A small multi-label image tagger, trained from scratch.
Model: arch convnext, norm rmsnorm, patch size [2, 2], layers 6.
Training: adamw at rate 0.0011, batches of 128.
Data: trained on aerial photos of the United States (SatlasPretrain), 25.2 epochs.
Rows from block 2 of a small multi-label image tagger, named by matrix and row number. Rows with one number belong to one neuron. Each number is 128 + 32 x the weight over its row's rms, rounded and kept within 0 to 255. All counts start at 0.
After each neuron's rows are labels from the 100 images, of 14976, where the neuron reaches its highest value: "patch colour" is the nearest of a few named colours to the mean colour under the peak; "place" is the part of the image that holds the peak. Only what is clearly more common there than usual is listed. The data: aerial photos of the United States (SatlasPretrain).
# fc1: MLP up (model.blocks.2.mlp.fc1.weight, 960x160), inputs 0-79
# fc2: MLP down (model.blocks.2.mlp.fc2.weight, 160x960, transposed), outputs 0-79

fc1.500 [ 84  94 143 182 128  64 146 110 128 120  94 128 189 105 126 194 112 128 169 147  72 155 128  78  99 109  83 128 111 104 162 128 128 128  74 128 134 167 119  85 128 164 128 178 126 145 145  78 141  57 166 105 141 128 128 128 161 113  93 112 182 128 129 105  36 138 181 111 110 139 112 130 137 197  89 174 225 105 128  87]
fc2.500 [128 119 128 128 110 132 128 124 128 136 162 118 143 128 138 185 164 149 129 173 167 104 101  91 155 139 168  50 128 101 128 162  66 172 110 143 131  94 128 128 128 128 189 128 128 128 109 176 128  90  87 156 139 113  97 145 158 140 115 128  60  94 128 165  86 153 153  85 128  28 128 101 156 128 147 184  97  97 128  97]
patch colour: pink
place: bottom right

fc1.528 [128 128 128 134 128 128 128 130 149 146 128 126 142  69 115  88 100 105 128 128 123 147 152 111 133  95 133  66  85 114 213 128  90 126 147 128 166 132 156  83 128 148 116 128 122  98 128 152 155 122 169 105 179 110 144 116 128 129 181 155 199 103 121 123  72 122 149  79 103 142 142 148 129 137  36 150 182 128 128 177]
fc2.528 [128 190 113 125  95  99 182 128 127 170 173  72 127 129 112 128 128 128 128 121 118  63  90 172 107 128 107 109 128 128 149 110  59 144 153 172 127 128 128  89 166 151 115 136  95 187 128 128 125 128 128 110  78 108 128 111 158 128 124 200 180 158 146 128 121 158 209 128 128 170  71 157  91 133 188  84 128 128 152  79]
patch colour: pink
place: bottom right

fc1.522 [128 135  81 159 109 146 128 143 105 128 164 128 128 103 128 135 114  74 101  95  85 146 133 128 188 101  87 124 200 128 157  65 141 128 117  63 111 128 147 116 117 225 149  61 193 176 128  45 145 128 127 115 128 116 134 101 128  77 128 149 128 103 117 121 154 140 128 136  84  79  77 128 128 128 103  76 144 128 103 176]
fc2.522 [ 88  59 209 141 162 128  86 147 151 128 128 128 167 128 104 136 154 114 130 128  96 126 146  90 182 128 165 128 145 128 115  71  56 102 130 131 125 106 145 143 128  70 182 150 128 128 214 117  65 128 128  77 152 134 128 152 171  99 128  96  93  99  96  37 128 128  89 178  84  85  98 128 128 152 130 161 128 136 128 143]
patch colour: grey
place: top left

fc1.209 [ 11 156 120 141 192 171  67 173 128 109  99 128 128 125 115 128 128 128 159  80 190 128  98  86  96  88 128 128 128 182 127 119 147  98 170 156 128 113 128 165  94 138 128 101 154  97 154 128 152 173 146 128 122 120 128  92  91  74 160 161 108 128 125 117  88 153  60 126 128 128 152 161 128  89  77 139 110  91 128 128]
fc2.209 [206 151 128 128 128  97  88 191 108 149  27  84 153  52 188 128 171  88 104 115 144 131 118 128 127 128 142  77 134 128 128 121 155  97 178 128 128 196 128  44 122 124 128 138 124 121 145 128 145 164 135 128 128 104 110 156 128 137  98 171 128 128 165 156 155 128 152 128 191 133 118 149 128  91 167 101 176 146 136  62]
patch colour: grey
place: bottom right

fc1.550 [128  58 128 147  74 128 165 163 193 153  85 128 128 128 127 175 107 156 102 103  53 128 142 125 128 161 158 128 152 122 104 128 128 128 180 128 139 122 153 205 144 129 154 120 167 128 144 182 141 128 108 121  60 128 115  89  72 128 136 148 128 155 128 121 128 159 109 198 128 123 128 135  68 128  89 163 103 128 128  61]
fc2.550 [128 128 124 129 117 128  17 128 128  97  93  85 128 128 118 135 128  59 184 122 191  96  96  91 121  88 120  81 128 128 112 133 150 176  28 128  70  91 104 125 128  90 157 106 128 161 135 136 130  56 128 143 138 116 115  88 128  34 127 128 152  94 155 182 125 149 134  52 161 100 133 128 116 108 128 128 110 168 147 128]
patch colour: grey
place: top right; top left

fc1.516 [128 128 128 189 128 165 111 131  99 128 128  71 165 128 112 228 128 112 101  43  49 128 127 140  56 165 128  97  94 146 137 128  53 160 152 172 147 108 179  82 139 102 120 121 112 129 128 194 195 100 113 122 194 104 101  75 128 162 127 191 128 128 134 128 115 174 128 128 104 128 128 198 128 128  80 190 157  88 105  61]
fc2.516 [120 225 128 142  84 136 128  69 128 143 128  75 128  48  83 128 128 120 128 128 128 117 101 163 128 128  79 107  74 117 125 128  85 167 128 194 131 139 128 157 129 128 138 128 128 162 109 145 128 128 131 135 183 150 128  97 119  58 135 138 169 143 138 128 121 101 212 126 165 128 128 139  71 163 137 128 128  84 130  81]
patch colour: grey
place: bottom right

fc1.461 [140 162 118  95 128  73 128 120 131 151 128 114 131  87  54 128 116  70 201  76  78 148 134  95 128 107 105 126 131 107 206 107 125 128 152 101 158 151 114  99 115 150 128 185 131 139 128 111 187  83 128  97 184 128 104 111 191 128 155 143 158 147 128 158  93 120 200 128 128 128 111 157 123  87  87  77 170 128 123 164]
fc2.461 [159 165 115 128  80 129 128 116 128 125 128 103 139 128  83 156 128 102 128 188 150  69 142 154 128  59  70 128 128 139  97 151 129  99 120 162  65  76  93 174 131 205 177 128 103 156 107 160 128 153 147 154  93 108 128 128 128 128 104 144 156 128 128 154 128 201 163 173 151 114 128 163 114 128 141 128 150 136 174  58]
patch colour: pink
place: bottom right

fc1.429 [101  97 193  91 123 128 124  71  82 128 128  77 138 128 128 142 107  80 128  71 122 128 106 128 159  96 128 115 128 128 160 109 180 128 121 128 145 128 128 146  85 128  93  81 144  99 151 158 128 128  77 108 128  97  62 111 128 242 128 128 128 128 128 200 128 128 128 127 144 162  79 173 112 128  82  94  95 135 128 141]
fc2.429 [ 61 128 116 140  40 183 216 110 128 128 128 128  72 128 134 128 128 208  81 103 109 128 161 128 128 157 128 128 106  85 128 157 128 128 206  71 128  95 144  98  50 192 128 128 117 166 128 113  71  71  61 128 128 128 136 128 161 181 164  63 124 154 128 128 110 128 120 128  60 128 100 128  87 137 128 128 153 128 168 128]
patch colour: grey
place: bottom left

fc1.171 [ 71 128  51 102 111 152 180 113 111 112 116 118  81 128 128 175 120 128 175 128 128 159 144  88 128 128 116 120 128 176 128 159 128 121 163 128 128  88  45  91 128  93 128 131 165 240 153 135 158 143 166 120  61 128 123  75 128 127 139 188 110 130 106 128 128 128  61 121 128 128 128 159 116 128  94 192 140 128 128 166]
fc2.171 [184 121 128  98  76 128 164 128 128  91 161 128 141 178 223 185 128 135 128 128 128 128 137 189 140 128  87 128 128 130 128 202 192 101 128  99 137 146 128 141 192  61  68 128 115 128 194 128 128 129 128 128  83 118 128  96 156 154 126 128 143 116 128 105  91 159 178 128 128 182 171 128 128  81 107  92 180  94 164  70]
patch colour: grey
place: bottom right; bottom left

fc1.358 [ 71 128 128 169 104  71 128 138 128 128 114 128 180 128 101 188 178  97 185 128 128 153 108 105  81 140  90 128 128  84 156  95 112 111  75 128 139 193 128  42 142 128 148 128 127 135 116 165 124 162 118 107 173 128 105 128 128  87 128 128 128  91  93 128  97 128 184 137 103 128 118 128 180 177  86 172 171 169 128 101]
fc2.358 [ 73  64 128 137 128 149 160 172 122 169 128 128 125 149 128 158 179 142 128 142 162  82 128 128 128 143 128  59  93 128 146  62 128 125 159 156 128 133 128 175  96 128 128 128 137 128 126 178 166 114  61 198 166  94 128 124 171  94 116 128 128  65  47 190  88 121 161 107 128 101 128 128 116 124 158 137 125 128 128  86]
patch colour: pink
place: bottom right

fc1.225 [130 101  77  87 138 169 128  69 128 144 178 128 103 123  94 151 128 182 128 128 145 151 128 128  87 128  75 165 128 169 198 100 125 128 128  64 139 138  64 143 178 128 224  82 128 121 128  66 128  89 107 114 118 128  76 146 128 128 148  85 128 188 128 132 128 114 160 157 128 128 154 128  84  79 122 128 128 128 132 128]
fc2.225 [131 128 128 112  88  86 128 187 120 159 121 101 128 106 128 162 128 115 118 157 193  93  72 156 128 128 113 128  99 118 100 128 128 230 125 199 120 125 128  99 128 128 191 197 153 127 128 141 128 128 188 183 139 110 126  64 128 128 128 128 131 104 128 106 124 151 197 128 168  62 128 160 145 124 207 154 141 128 128 114]
patch colour: grey
place: top right

fc1.40 [112 144 117 128 183  69 150 180  88 118 108  97 128 138 113 217 104 152 160 128 128 128 128  82 128 136  98  78 151 128 128 126 140 128 128 127 128  86  67  70 128  84 141 159 106 132 158 180  60 191 128 130  70 128  90 152 113 128 189 128 183 128 116 206 126 128  35  62 124 128  82 153 128 128 128 166 128  66  34 128]
fc2.40 [128 128  94 100 128 128 128 128 159 128 128 128 125 176 188 128  59 106 166  39 191 156 152 171 102 128  87 128 167 148 134 187 172 158 113 128  91 128 128 128 105  88 108 121 128 111 130 137 151 128 128 126 128 106 128  78 133 128 111 132 144 128 128 161 129 167 128 128 145 168 177 128 128  95  16 128 128 131 155  71]
patch colour: grey
place: bottom left; bottom right