{"model": "multi-label image tagger", "dataset": "aerial photos of the United States (SatlasPretrain)", "train_examples": 203450, "image_size": 24, "crop_scale_min": 1, "horizontal_flip": true, "arch": "convnext", "isotropic": true, "norm": "rmsnorm", "activation": "relu", "mlp_ratio": 6, "inner_norm": false, "patch_size": [2, 2], "layers": 6, "width": 160, "kernel_size": 7, "num_labels": 7, "init": "orthogonal", "residual_init": "zero_last", "optimizer": "adamw", "lr": 0.0011, "beta1": 0.9, "beta2": 0.98, "eps": 1e-06, "grad_clip": 1.0, "magnitude_pruning": 0.3, "steps": 40000, "batch_size": 128, "epochs": 25.2, "lr_schedule": "cosine", "final_lr_fraction": 0.05, "warmup_steps": 1200, "weight_decay": 0.04}
Rows from block 3 of a small multi-label image tagger, named by matrix and row number. Rows with one number belong to one neuron. Each number is 128 + 32 x the weight over its row's rms, rounded and kept within 0 to 255. All counts start at 0. Numbers have three digits each.
After each neuron's rows are labels from the 100 images, of 14976, where the neuron reaches its highest value: "patch colour" is the nearest of a few named colours to the mean colour under the peak. Only what is clearly more common there than usual is listed. The data: aerial photos of the United States (SatlasPretrain).
# fc1: MLP up (model.blocks.3.mlp.fc1.weight, 960x160), inputs 0-79
# fc2: MLP down (model.blocks.3.mlp.fc2.weight, 160x960, transposed), outputs 0-79

fc1.336:130128118128128064180212172128128128145128080099128066096167167162128073103109114113159132151128145128128085128128160128128097073100128168093128128091122164128167178158175128128145131128108094128118124173128120100147126134110173119128095139
fc2.336:128169200128087087128123149080128139128128119130128131134106128104225065075086128151128114070137069128128186146147131157156128091128081128128151098180109072092118128128114128128128096128147128155128123174196128128171128086128116173104128096
patch colour: grey

fc1.366:147128217141081097141126096071128165126092128084104172090056167097109122110196128074108128119140106081157085159100103128079128128086183146100128073153128197128122139128128071151128128163136082174100154131128140128128142204165119179137172106
fc2.366:088091085128148128109128073082128128125088088077198119106098192152128081098087128128163067141142092128120128154177106153067102139179138128128086168128168131125128128136136087131107081133088172120081128123128100142090128154112094116128136128
patch colour: brown

fc1.626:120090132147131128128115187128149128128169107133098115128168128185083128059128128106173128077156194140128128103093124139082128128128125114111172128092126184087136150094107142128128135108135169098122128053097146068087103069166085128116171099
fc2.626:125115125128161137064128165089128191174128128144128128155093149157099085128130128145128128090116091102177085128109128128147128146135049128128113108134128084195128149128152128077069145073139070128070093128094128128214128089140115108128128128
patch colour: pink

fc1.161:129128128083128089192128128128175128152128096157141155153128128151136128142106131157026128128122105128141128151128128110066142128129115128128138119121171106124198128128123128128057155128201080190142128133105108128134164128110157176152054082
fc2.161:142128128128074128152128128128137089106158123128168201128140128146081114128099124036128153255128155132095122098128090124108069118146067128151115132103134125137105148158217093138114184142162100128128128128085137181134139066128128059129128139
patch colour: brown

fc1.174:178149128145141135140236116125064158128128128157166182067115063143128108180157088069128127157128102129128128143108087089186074095128072128104166131091093156158128122104156128083182169171217094073089128056128128133084143128185109104128128128
fc2.174:054077148128165167187128140116128156128128128160128109128128128215142128088128147152171128039085128159163105108106176189141075084128128093164156140093140129067127161140098128099179143063078128139130128128128194116106128192081128156128098156
patch colour: grey

fc1.50:117168128199128150128090119103078128141121105089152239065128128128128128128128078128128128128128128128177135128091138138128128128180125106113184128071128195113152152126118102155118129148108172128106128111128091128106119180128065128128128144
fc2.50:080128153128128128091155128090194128147128152082128128128077128117122102095169148079146097130101113138119128094164119131051149128128128128112128128128128192128153112114128139168063153128125115157101131117091128067128128128082077085128077128
patch colour: black

fc1.108:160128081078116095101065128128148092172155120128128151128128122132074077192125132112093128155129128103128143186121128128081128098128128128074156138128172173144173157124112128109169133117066087147128128143039128140173113179122128166128128084
fc2.108:100128065167128127150116166151150128104128128128096178159123128202215111128078137023121158255128143080084128128081151128128047128142098132191107061128092110131128128144148128175139128128167135148134177109128141148118072128141128083128128148
patch colour: green

fc1.113:128128099128098112128128204069126168169128120131154180141086133098088171179167128128106200128106128118128174128096201084082093079128163172084136128128146135128162140142128121167192107105111152128115140142117146128082069167179128128128128114
fc2.113:135077055072129127128181122128091106102075128141175164149128065189128128174128128083159165248128169146128176091176093128167064128128151148159128134108128105128128091128146128129121173157128134128128119161147158116112128128131128044153075134
patch colour: green

fc1.5:170167094109110128116128128153128112128152133112128141073120128064078176128164100128104160106179128128135128121186150094128110147160101128096170117128116105140154128128113110205099178121091174209128128118095128128067150128128128094128128140
fc2.5:161180128117116128077128128122170150077166115131128189120111157109122125083139155145128055146106132128109128128126149187108133058161128063139128128128138128130145128128128128197070110128071128144105135114128159145102128128128099130140128128
patch colour: pink

fc1.52:145128128171118071128128171128128157213128090128128128059084154071128128129128128100083128111128104113128128128168128065128095116128128128134128159188077128128128128204117128083128128115094128128128128117104128087128128181104128116046128227
fc2.52:128128087128128128128066128128139128097049128128115095224128128158108128128128128155072128128128128070101128128170125128128128125128128128128148104154128128101128124049070128187174128151128079163128157186182150235128102128200128128128128136
patch colour: grey

fc1.281:128128128128129100128128128211106104201128098099096074169153128180096128145099069128050209173110141092128124202152128128179110128132073179108095128128089129176128159128104159162128149126162096128128101079115128128117128102180128195128148128
fc2.281:128139108089128100108172167127115136119128062128178171128094128175128075122157128126115061128072179161106091128186108128118056144180128109133184091124159128136124176142210104128077122070086091082107101128096069168082128114105093164144047231
patch colour: grey

fc1.764:144107148128043128128128165136128109072191128168128174112179110148128128167155168128128098121128088107097128116128069087138127116128128208087107093155142131134128138106128180118128109120123096101128128147128184103151128128107115147066118192
fc2.764:128128171128128128157123113137128158154132128164137128128143141128108157203137190067148155142099128158175111169143219128114057124115137059173128141128128128131136160147145128128053104109080137078154162124147128124088135085101208128145034170
patch colour: grey

fc1.306:186119130095107110163176163119131106160161093060128128071089135128127096081191075131161128124128155091057128128104085064128132128128128133133142146128096168171187156183128135128128116064122128111113143128105175128102163207147128104089140180
fc2.306:159128092152115092135144128105106143093128175102156128081128128128115128128147105177180131114124155174066083220128131084191161171134128145106184128136132128101153088047128132165128158128191115109021094103138144160128128116095080144128158091
patch colour: pink

fc1.614:161123158128128105126128128128133105165123105128128151128128076177121128213114128095057166128150186088128177112089123128139086128166049189092101143119087118109109136194122119163130128158176128112082099117074128179067168128148157195167104170
fc2.614:094070074103167128128138128123120080078151122167091128146081082180099128076128149171128130104128190141128087084070088085161130172128128140174128097160185110139149135094142181166128137130139110077133111128104128131128080186091128146111100180
patch colour: brown

fc1.264:111128095165135091215128070091128128123128053124100169128075134128128155128128123090115109088038148125128128147086069155174128172175146128118172103122172217153138140142178110128121083181167128130095145067128094136111187106128101128110096146
fc2.264:128128132128163128110111221102087140152098128124128169181128109128128128161094106128114128061166128152088126133128128128128134121232070128175102048129111094096128121119128176128128128077128128114128096155025128128108167195135074176118151163
patch colour: brown

fc1.373:066155128128094125144153130128128128059158128156128128163081188154105128132128133157030186082128229096110142082138128160106091173210092186102122128128128142156130128101156128128153128128105110107194128128088101153128061086078136168162095128
fc2.373:128100146118108099128190128164128128092128128128084126149076128173099159137149128047191128181145181080098128128128095109111081161178128170092161132038181128138108191064128109120158176128107093115128128087128128148093128128064096136181128128
patch colour: brown

fc1.107:178160113128128075118128181128089128068143128153128137076088077100103103147128128128128114095062128064081120125119128072151132110128128128128078095128098128128128175157128128128143128128135162128090158128130095128128123140072088206045100183
fc2.107:190128075135079128093174128128118128128128138190129182128088192112121085078164128078163099128151186143085171145128161128128128154128128114088128155193131121128128092057139128128128180125148150128066114084153153128162128116073114198158175047
patch colour: pink

fc1.710:153128128128118163184127157139144064128118115115195129128081120128201128180068124117128128130128109197105101131136103105096128137128164206111130128118128050055149128112128159128173129082128128141097128144155128128141163128128069097128128105
fc2.710:102118128159145114128131164097095133179117174128117137153129070128116153123179150067150170128151128128127130178090129128135154154128064252128128111147182128128128128087133128128128102150171145128128109181128128166128128099128141170147128164
patch colour: brown

fc1.546:177129044128098143128140128128128128157103128053026107128128146131128059139185087070111121088083163086155077115176061134208108219150164164102091150111113148128128128148139158143092128091163128136159147181055102089127104051163105131128158165
fc2.546:128079102167152177088118148128128202118147093155094128128140061159176082172149128128085085128128124137091106066128128149154128048189084052132128160144157128215161119128150128096128086109098085111140076181128128105089097115111166109098128132
patch colour: pink

fc1.255:121084105086126128053115128085174128111105128063128128128128128145136085144134129128179091116126135139137184082145093128128072105149147128079126071135128154216128158232128097128128099113165128128173136128037128144153128128139079075139111128
fc2.255:134128098157111128150128111128128128164151128153128128096128144088128134128079128074183148086100184155128194128128128093109192113072133161128083153128094154065148101136128156128147128113084180128128091096163128090126162110136118115158153088
patch colour: brown

fc1.141:097128128124074148069128141128128128128154118128210142147128132128128116128147121128128128128128147128128107129128127128176092053207128128000103128128180128118109255128136117128172128128128128093149161050128128128184112128128128128104128148
fc2.141:116128128196128128227128128128128128128109128128115128160128128148128128128128128128144223131194093108112128169128128128128128128168128128173128076128024128128128243128128128128145169128128186128128157128128128128128128128128128139128126128
patch colour: pink

fc1.236:100091124113096128165151177151128128144174138068109126128172122175162076051126073087193128152128107128082088136143099085130097152167170129083152110124177130098128128124161128223095171115082128099128151153152087128072109178164117128097125119
fc2.236:128128122132128157159111194161167130132128128121150202163097128171190156128109128128080161221128125090128107164128128128101079162186135094085184128094126186145090183128102128145161128160115128109157158128139128128105057128081119092128143128
patch colour: brown

fc1.477:128071132157138182142128087113106091128083128119091091154186128128128209128114128097128156124128096165128060128172137128145089097150102063118157075171128128128132141135128153101067175182102128079108158138150101110142075148063141202128135128
fc2.477:126128157031187086128051180173128074139128187128087122129128151135128114128138167119066143145128078128139075098142154097075128148144150146068126128128128182180126122113061079088133128128160133128130128139232112123136128128127178081128154118
patch colour: grey

fc1.732:128105116128138128151129125117173143142122114146176111085128128115089095162128121093129131128105053131166094178128179128100128149128128083122067097195102137197136164170128106159128223140128128142128179150128162130159121152143120119128146083
fc2.732:094075123107086128147143167187089128094210149202140174128138129127128141128150137170154148128148166109164128111128157126134111171127128155189075083135091128113111128088182128165148188061147117118156112112157098108139115114054133131179153108
patch colour: grey

fc1.246:059128128130128128128173128111128128166127030128128128107092069190109128142094128112172109128117217128085123187128146152112128160116088128111142128088103137128183141115141063128100128128115128117094128128115079147083128101169147105123128128
fc2.246:128147101139128102081128063128091118128169172084128128101144128081108165087128128143113154109150149088128059070124128128144128149097128169126128088177181069128116088137100145128128128128128154148165073101128124128128111128093189206181128128
patch colour: brown

fc1.425:128128153131160128086143128128135125126128104158076128128087083134166128147195125128128114067128179128190127205205128059194128128128147154108158089128167175167128181128135097191128153107174093133128128084111154095080088128076168128095157122
fc2.425:128139139166128065128098128116156052158073128065090128171039103128213108175128115128128128192096079128097170128128149128163128128117106074128128128128112099084128080167062128128164120171131100107128141169129128128134105128128147102056128128
patch colour: grey

fc1.188:100119128132084181128195114120193128082106128157128101075128158116162101096096051128134164128167128128128088102192128144157083226189128152082128070154101156101128160085093174176161158103111175128115128138179118128128128128077124106157080140
fc2.188:128107128128094096160109122122145094134152140080077131103076191111046173128160096128145165137143128147141074100156079128129128114073128096158115147134169121081093128128128138153128128125128186128154204092147128076128184073145163175128128128
patch colour: pink

fc1.460:102065128128140128214050155152124109139128123109128226097107128105122102073076128128128123159128136128154130232103128128118099172161095141097164128165192115147111172092166112144142111128128169173096125172067120128122128142128128105086128113
fc2.460:109058128128124084128128121151132128129118128094097128150052174128128128128128134095128128220128113091069189158128187158071078128128152128095128110093116105128128128120132128159128170128126103128128167111147125163100132103128162046128138124
patch colour: grey

fc1.155:165078100146128161057128076080072128113117102128127161126169158162094128071147149047122158128065171147128073128128145173177128057128105134087131102128128168186130141183169128128128142128145204119128141080128137128128095056128092184070128109
fc2.155:138116152119138128128072128204043128098128095170128128138211106171128096135128128153128128128088128128128094117128128071107115216171128128054172160128165207160098128157128128153128128183128085127127064161165151128143095136081187111149082128
patch colour: brown

fc1.122:102151071150128175145128087172128128068128128100167105185078106128102128094195105132171063128076111194147104156077128063186092128165176128128180089156151128155163163098103165113128128128128128128166151128188128150094128128119089128136175128
fc2.122:142128120128143128132108153128191149128081097127124138143123136177104128172134097139169128165070128109102088131166155084159037083168151112128168128128187128128168098168161103128158035128128159128114128128109128118107128128164150079070103153
patch colour: pink

fc1.690:174149123177117141188178084128206137128199128090187128184091102112200094128163128208185097096085109128097095104128095122129098128144134141110076128128107116162142128143157128171128128128163088164176128140158106024118110083102108128128170128
fc2.690:070141128128108152128128195128182171089128143180176128146128128193121103160120128156133128124094122135080128128086135110132077079181153077128188069128183101129094156128151111128128090097057078108128109102115089128128085132148128148126119186
patch colour: pink

fc1.669:128128090098165113112128182132012113175154128144169095179096095112175128124128139138157128126095113152155128128098117128128063127165085161098128114128128118197128128091128171117145128128172128112128128058089128123082095154128107128128128121
fc2.669:120128185211128186147128067128128113128128158128160103128110141163113164128128151084084058148147128128105128161128061133193140128128128128128128202119128197128183128128163128173062128128128103130114128128084128128055128128094086074087115128
patch colour: brown

fc1.226:162128087128099128163186179147185128152114104068139095107128128128128137128163128168142128129092128137029165128128075068128110128142128128145148162128201190156128141151145182128128150142114040081128133144093123107143157206146083128145207186
fc2.226:112158128116074095093148134117128146107186154097128128119128181123107102135160091183142108087111151128057104183096102107174155142128128128151128124142139127128130118095135194199100109125152124128044117097128163128128108094064111128128159128
patch colour: pink

fc1.752:170156166128128152128149128084161128112128142102110036128174111173181079128164069128123183075087128128094128166159079105154128065128128121115112128086135127138145141157150189128124143093128052162141108128128114033131109097079116127128075160
fc2.752:095109209150111177149090128107179189128169128145092056128128128117183139143110166128080128082115128128147128090094128193089128056112081041151099143128059128166156163138128128133144092091077128155139125128113123128093148069117128115128128173
patch colour: pink

fc1.168:111128092133128128095105097159159128133128111156079128128098159128128128126141171112128133128129081093152091128148128155094120163128160084121084096157181118144132153146128192128160182107177138149128128164141167128189076128150128132136128110
fc2.168:065067123123094108122128163176128106128163130207128164128155138132128128147158128141152148128128125128156128112168191169128102145128181129159101042142116126156128128116153116139153128040128126094166128135132034128128098113150161128163131112
patch colour: grey

fc1.646:128143080128095138099194161152151119211128113128064167052104112121156128156128107128120058118162105128163128128128128189096147128165128145117146169151128181073179183128156127184128179128128176097197128121099128128128128186135128164128093124
fc2.646:128084084189094248159128128128128188132128075155128186253128154181128139128128098128144143090118128123126128035131128159156128128082128128083129132128128128128077128145124128108131128128077091128205155128128175128128128128128165128187128128
patch colour: brown

fc1.649:128128123093171128128100177128155128082128123170164128167128128131109150128128117089088158129128187139155103163058074133107128179146174152111148160131159173150142164128128128128148099135077178089160143128027128128099128138100103157128127146
fc2.649:106091087109128191153095092202111158099138128141166167133124109165128125128117128052191158255128172128107128089116128128128102098146155115133097103069164128128124104128204128183141128104128128184137133091099128187080063093104128088153120192
patch colour: brown

fc1.692:123175162189152128128142170128119168142129119149192128115068066093128116146201077061089162155128148086098063128183128128128025128128128128048145128128128164128141128151153154128188117128115128197128128109087128109061072198115128066128128177
fc2.692:080128120128128162128169128062128128112128128158128085117108128128128128128136116168179170065089134128146119097091128143149097128130128165174124060128100043109144128155128181128170132096128128155134128128071128088095153171128120162120061199
patch colour: brown

fc1.725:128128139128061096145128188128128128197128128084084099184115159128060122128128128128128211126128103171133128190204152128080128174116096128089128122144128128113153167128128073166042154145128092135195128159128128087126118128150155154156128086
fc2.725:135101102096128190219091111212128167128128126128107222118114128159094128151128128185124176128128125036160094128128120128128128128104128128128129102150179128188104128081116128161128128128128129128128160128128128255128145128153128128083128170
patch colour: brown

fc1.309:129128111171128128151128182128083155143131128128172154081128101111117187099156081153101187091182117151115061128128149089097120128105192069114128160128128128128172128159141110128094200180098128126128239100080133094089126128128113128032160180
fc2.309:159128128128128206104166206128128155192128128121128128114079128161179128078128110085128123130128128128135166061082094185153117125128128145185120128161185120128137124111177128128093057079128121171110128128085192064128142179089107133128075128
patch colour: grey

fc1.262:128178076157141158176159100190139152128128104129128096190156121165128128116193128176152086128116128163122093117160176100153128128095172128113187128121084140126128144187158086177096139128128171154225170064140066128110065128062132154121165128
fc2.262:128136109128162128106070128128128111135045097161128128128128148184106106141098108103128114153146098136080134160077115128092062202124171123139177163075130152205128146124157142128178086149128091137102137128090128128128053072087142128128094145
patch colour: pink

fc1.136:095149128099103060081100229102128158128147095059128128128128128128102128078128064083102128156182067122121128093106115088128086169162108128106148121141151110185103162147116113193128132070128172128128134128064141112128128128135154097178072187
fc2.136:119060099139128195131128128167128063135094128128150084151057138138051120179176140046109090220128092137105128115117089094128083132128163102107154139111162161128113127128128104128128168143124128103168128128076093128092128128113128039087160128
patch colour: brown

fc1.557:147162124172127128134141137122128140153137086074183088142163102129183148082241166142135166102099128140077089136097045128128125134112159105126044128110108128123161128177149159109194103151115072186111151157128069060142128158128128103112179196
fc2.557:106128196090106198147092147125128181128158109168164097150153085147107167195128052154128162113109146098128128128107119128139171181179128128154128118138132111175128160169128128168091085128057108128142107128142128128179120128129174082100064188
patch colour: pink

fc1.680:128128054151113117128128128182143053179128115125141216102139170128098103128125128134152129090183128133140131129202168128075128173148090128121128128128130125119128178128146128165119135128086085171128131155099128128111136174166124177083130103
fc2.680:128128152143115128216126172098168110128125151096071128158106175131089152130130128146106181166128128080083128128128130128128128077128096072109097072128128128149127114161128164128128131128158110166127183128128178148098179060206165139128128170
patch colour: pink

fc1.496:141075109128190128078128104128128128161128128132128071110128110128182101121126128173128128096128118116160128222187226128128083128128072108071128162128128128121128160128120128232123173128145082128128146128168128120041188199128125140128128128
fc2.496:128128128055128166195128126113128128171079128070165149207152128109094055128086112128128109166128160128051154182128126083155128111128128128162128112115154128168111167128128128128128128128128062173089128128128138128046133128156050070110187128
patch colour: brown

fc1.250:146119128142128172128114136080184105015128128116128058073128128152163086128122167195128118093039144133164100140149128117128112134138123154117032067137128095152156128151144115129091128081133110162128148104153128128128128089118128128142124147
fc2.250:128194153137177104083128111104135128128093122128087128128128169137141140129117128115097095128111093183128110128082077169085124118180081094128133119128093089128185129134090073120109128142095128162091128106083161143101115152105185048128059205
patch colour: brown

fc1.232:128192090055128128102139128083108142063128081138153159146081128175130128158128073128099128105128095150128188175128162151119091079128128086098151128128100128147128152099126128128121138166171116128142115030128128128128042128128062120128108151
fc2.232:125128203137174128128128155050177099158128153085129099163128164125128060077128128128145087128127069061095177164128128128100119128112064096103075140043072167127128128098128128128119115128128118128129128128128128128076141119140128128114132128
patch colour: brown

fc1.261:142214150168128150128123128128108106173255110128199067128128089128128137093139157128128103128114128128128128128115185128128128128128100107113132158088000160224152163128142138128121128128119148128170128128095128028123128138128128128129128125
fc2.261:128128103084163160084144161128086098128091156095145128106141128128128104143159128128128121148128128181151128201128128082128128167128128128128115128124111070133183105099086145128134097163162102091061128103144062144164128191108115097109169068
patch colour: brown

fc1.754:128083109151128132101128158128156128162155102128128064120106072081055173094128128128159148128128162113128087128072195089128128128128197118088128122128025141153093128128180120141109128103140100190225128128104112192164128117158167170149118128
fc2.754:128115123131128110128128040103128095154098077099128128128076212128072051128128128105125079144135163232089116178113154128128098123128140110162154151148177193093128076075153128071090128154128128105074128064128070113056128130128128128136128101
patch colour: brown

fc1.118:137114154188155169117160128109101145128110105108128151128096128089144128072128170110096121102120231153128128164144179180158101128143128112103058181128167089077147128124117122161128169064128123203128104185156133133195128036128128128119074196
fc2.118:128103128128144128128092128126107225083135113128147128187128055145156134175086128179128128128123128082130128128072128124128092103139110128089188104143081080106128128128128128128128062128151128128128074116106123175163128117128128128128128221
patch colour: brown

fc1.312:152107171173144128128124114230174056166137121155156128128142046128160100020063086186071128128128196128161121145055057190134089128086128135073187151130126178128138140054149104128128118168086128152129101128120097133144128128085139128102145123
fc2.312:128128128067099099198130171137128097131109128082093128128132152179128128130128128069128128228090120128128099119069150128165102128128165095154115128064127129165128123150128128165108128128080069123128203137179122166128128100128128015128141104
patch colour: grey

fc1.592:128128098186128113168125128122185128128128096102181128176128168092152157101166161196128184076122128063100114128176128164128109121128155105128080162128137128170177127183180128089129128130128110143128231149173128102167168128128111128127149225
fc2.592:150150214090061139170105182128128128184139128168207128128131108128112136177105058128136200128109128142109176128058162103190128128142128112128128128147128136144083122163144189155056145157128128096142112144128094169177070111140111128088097159
patch colour: pink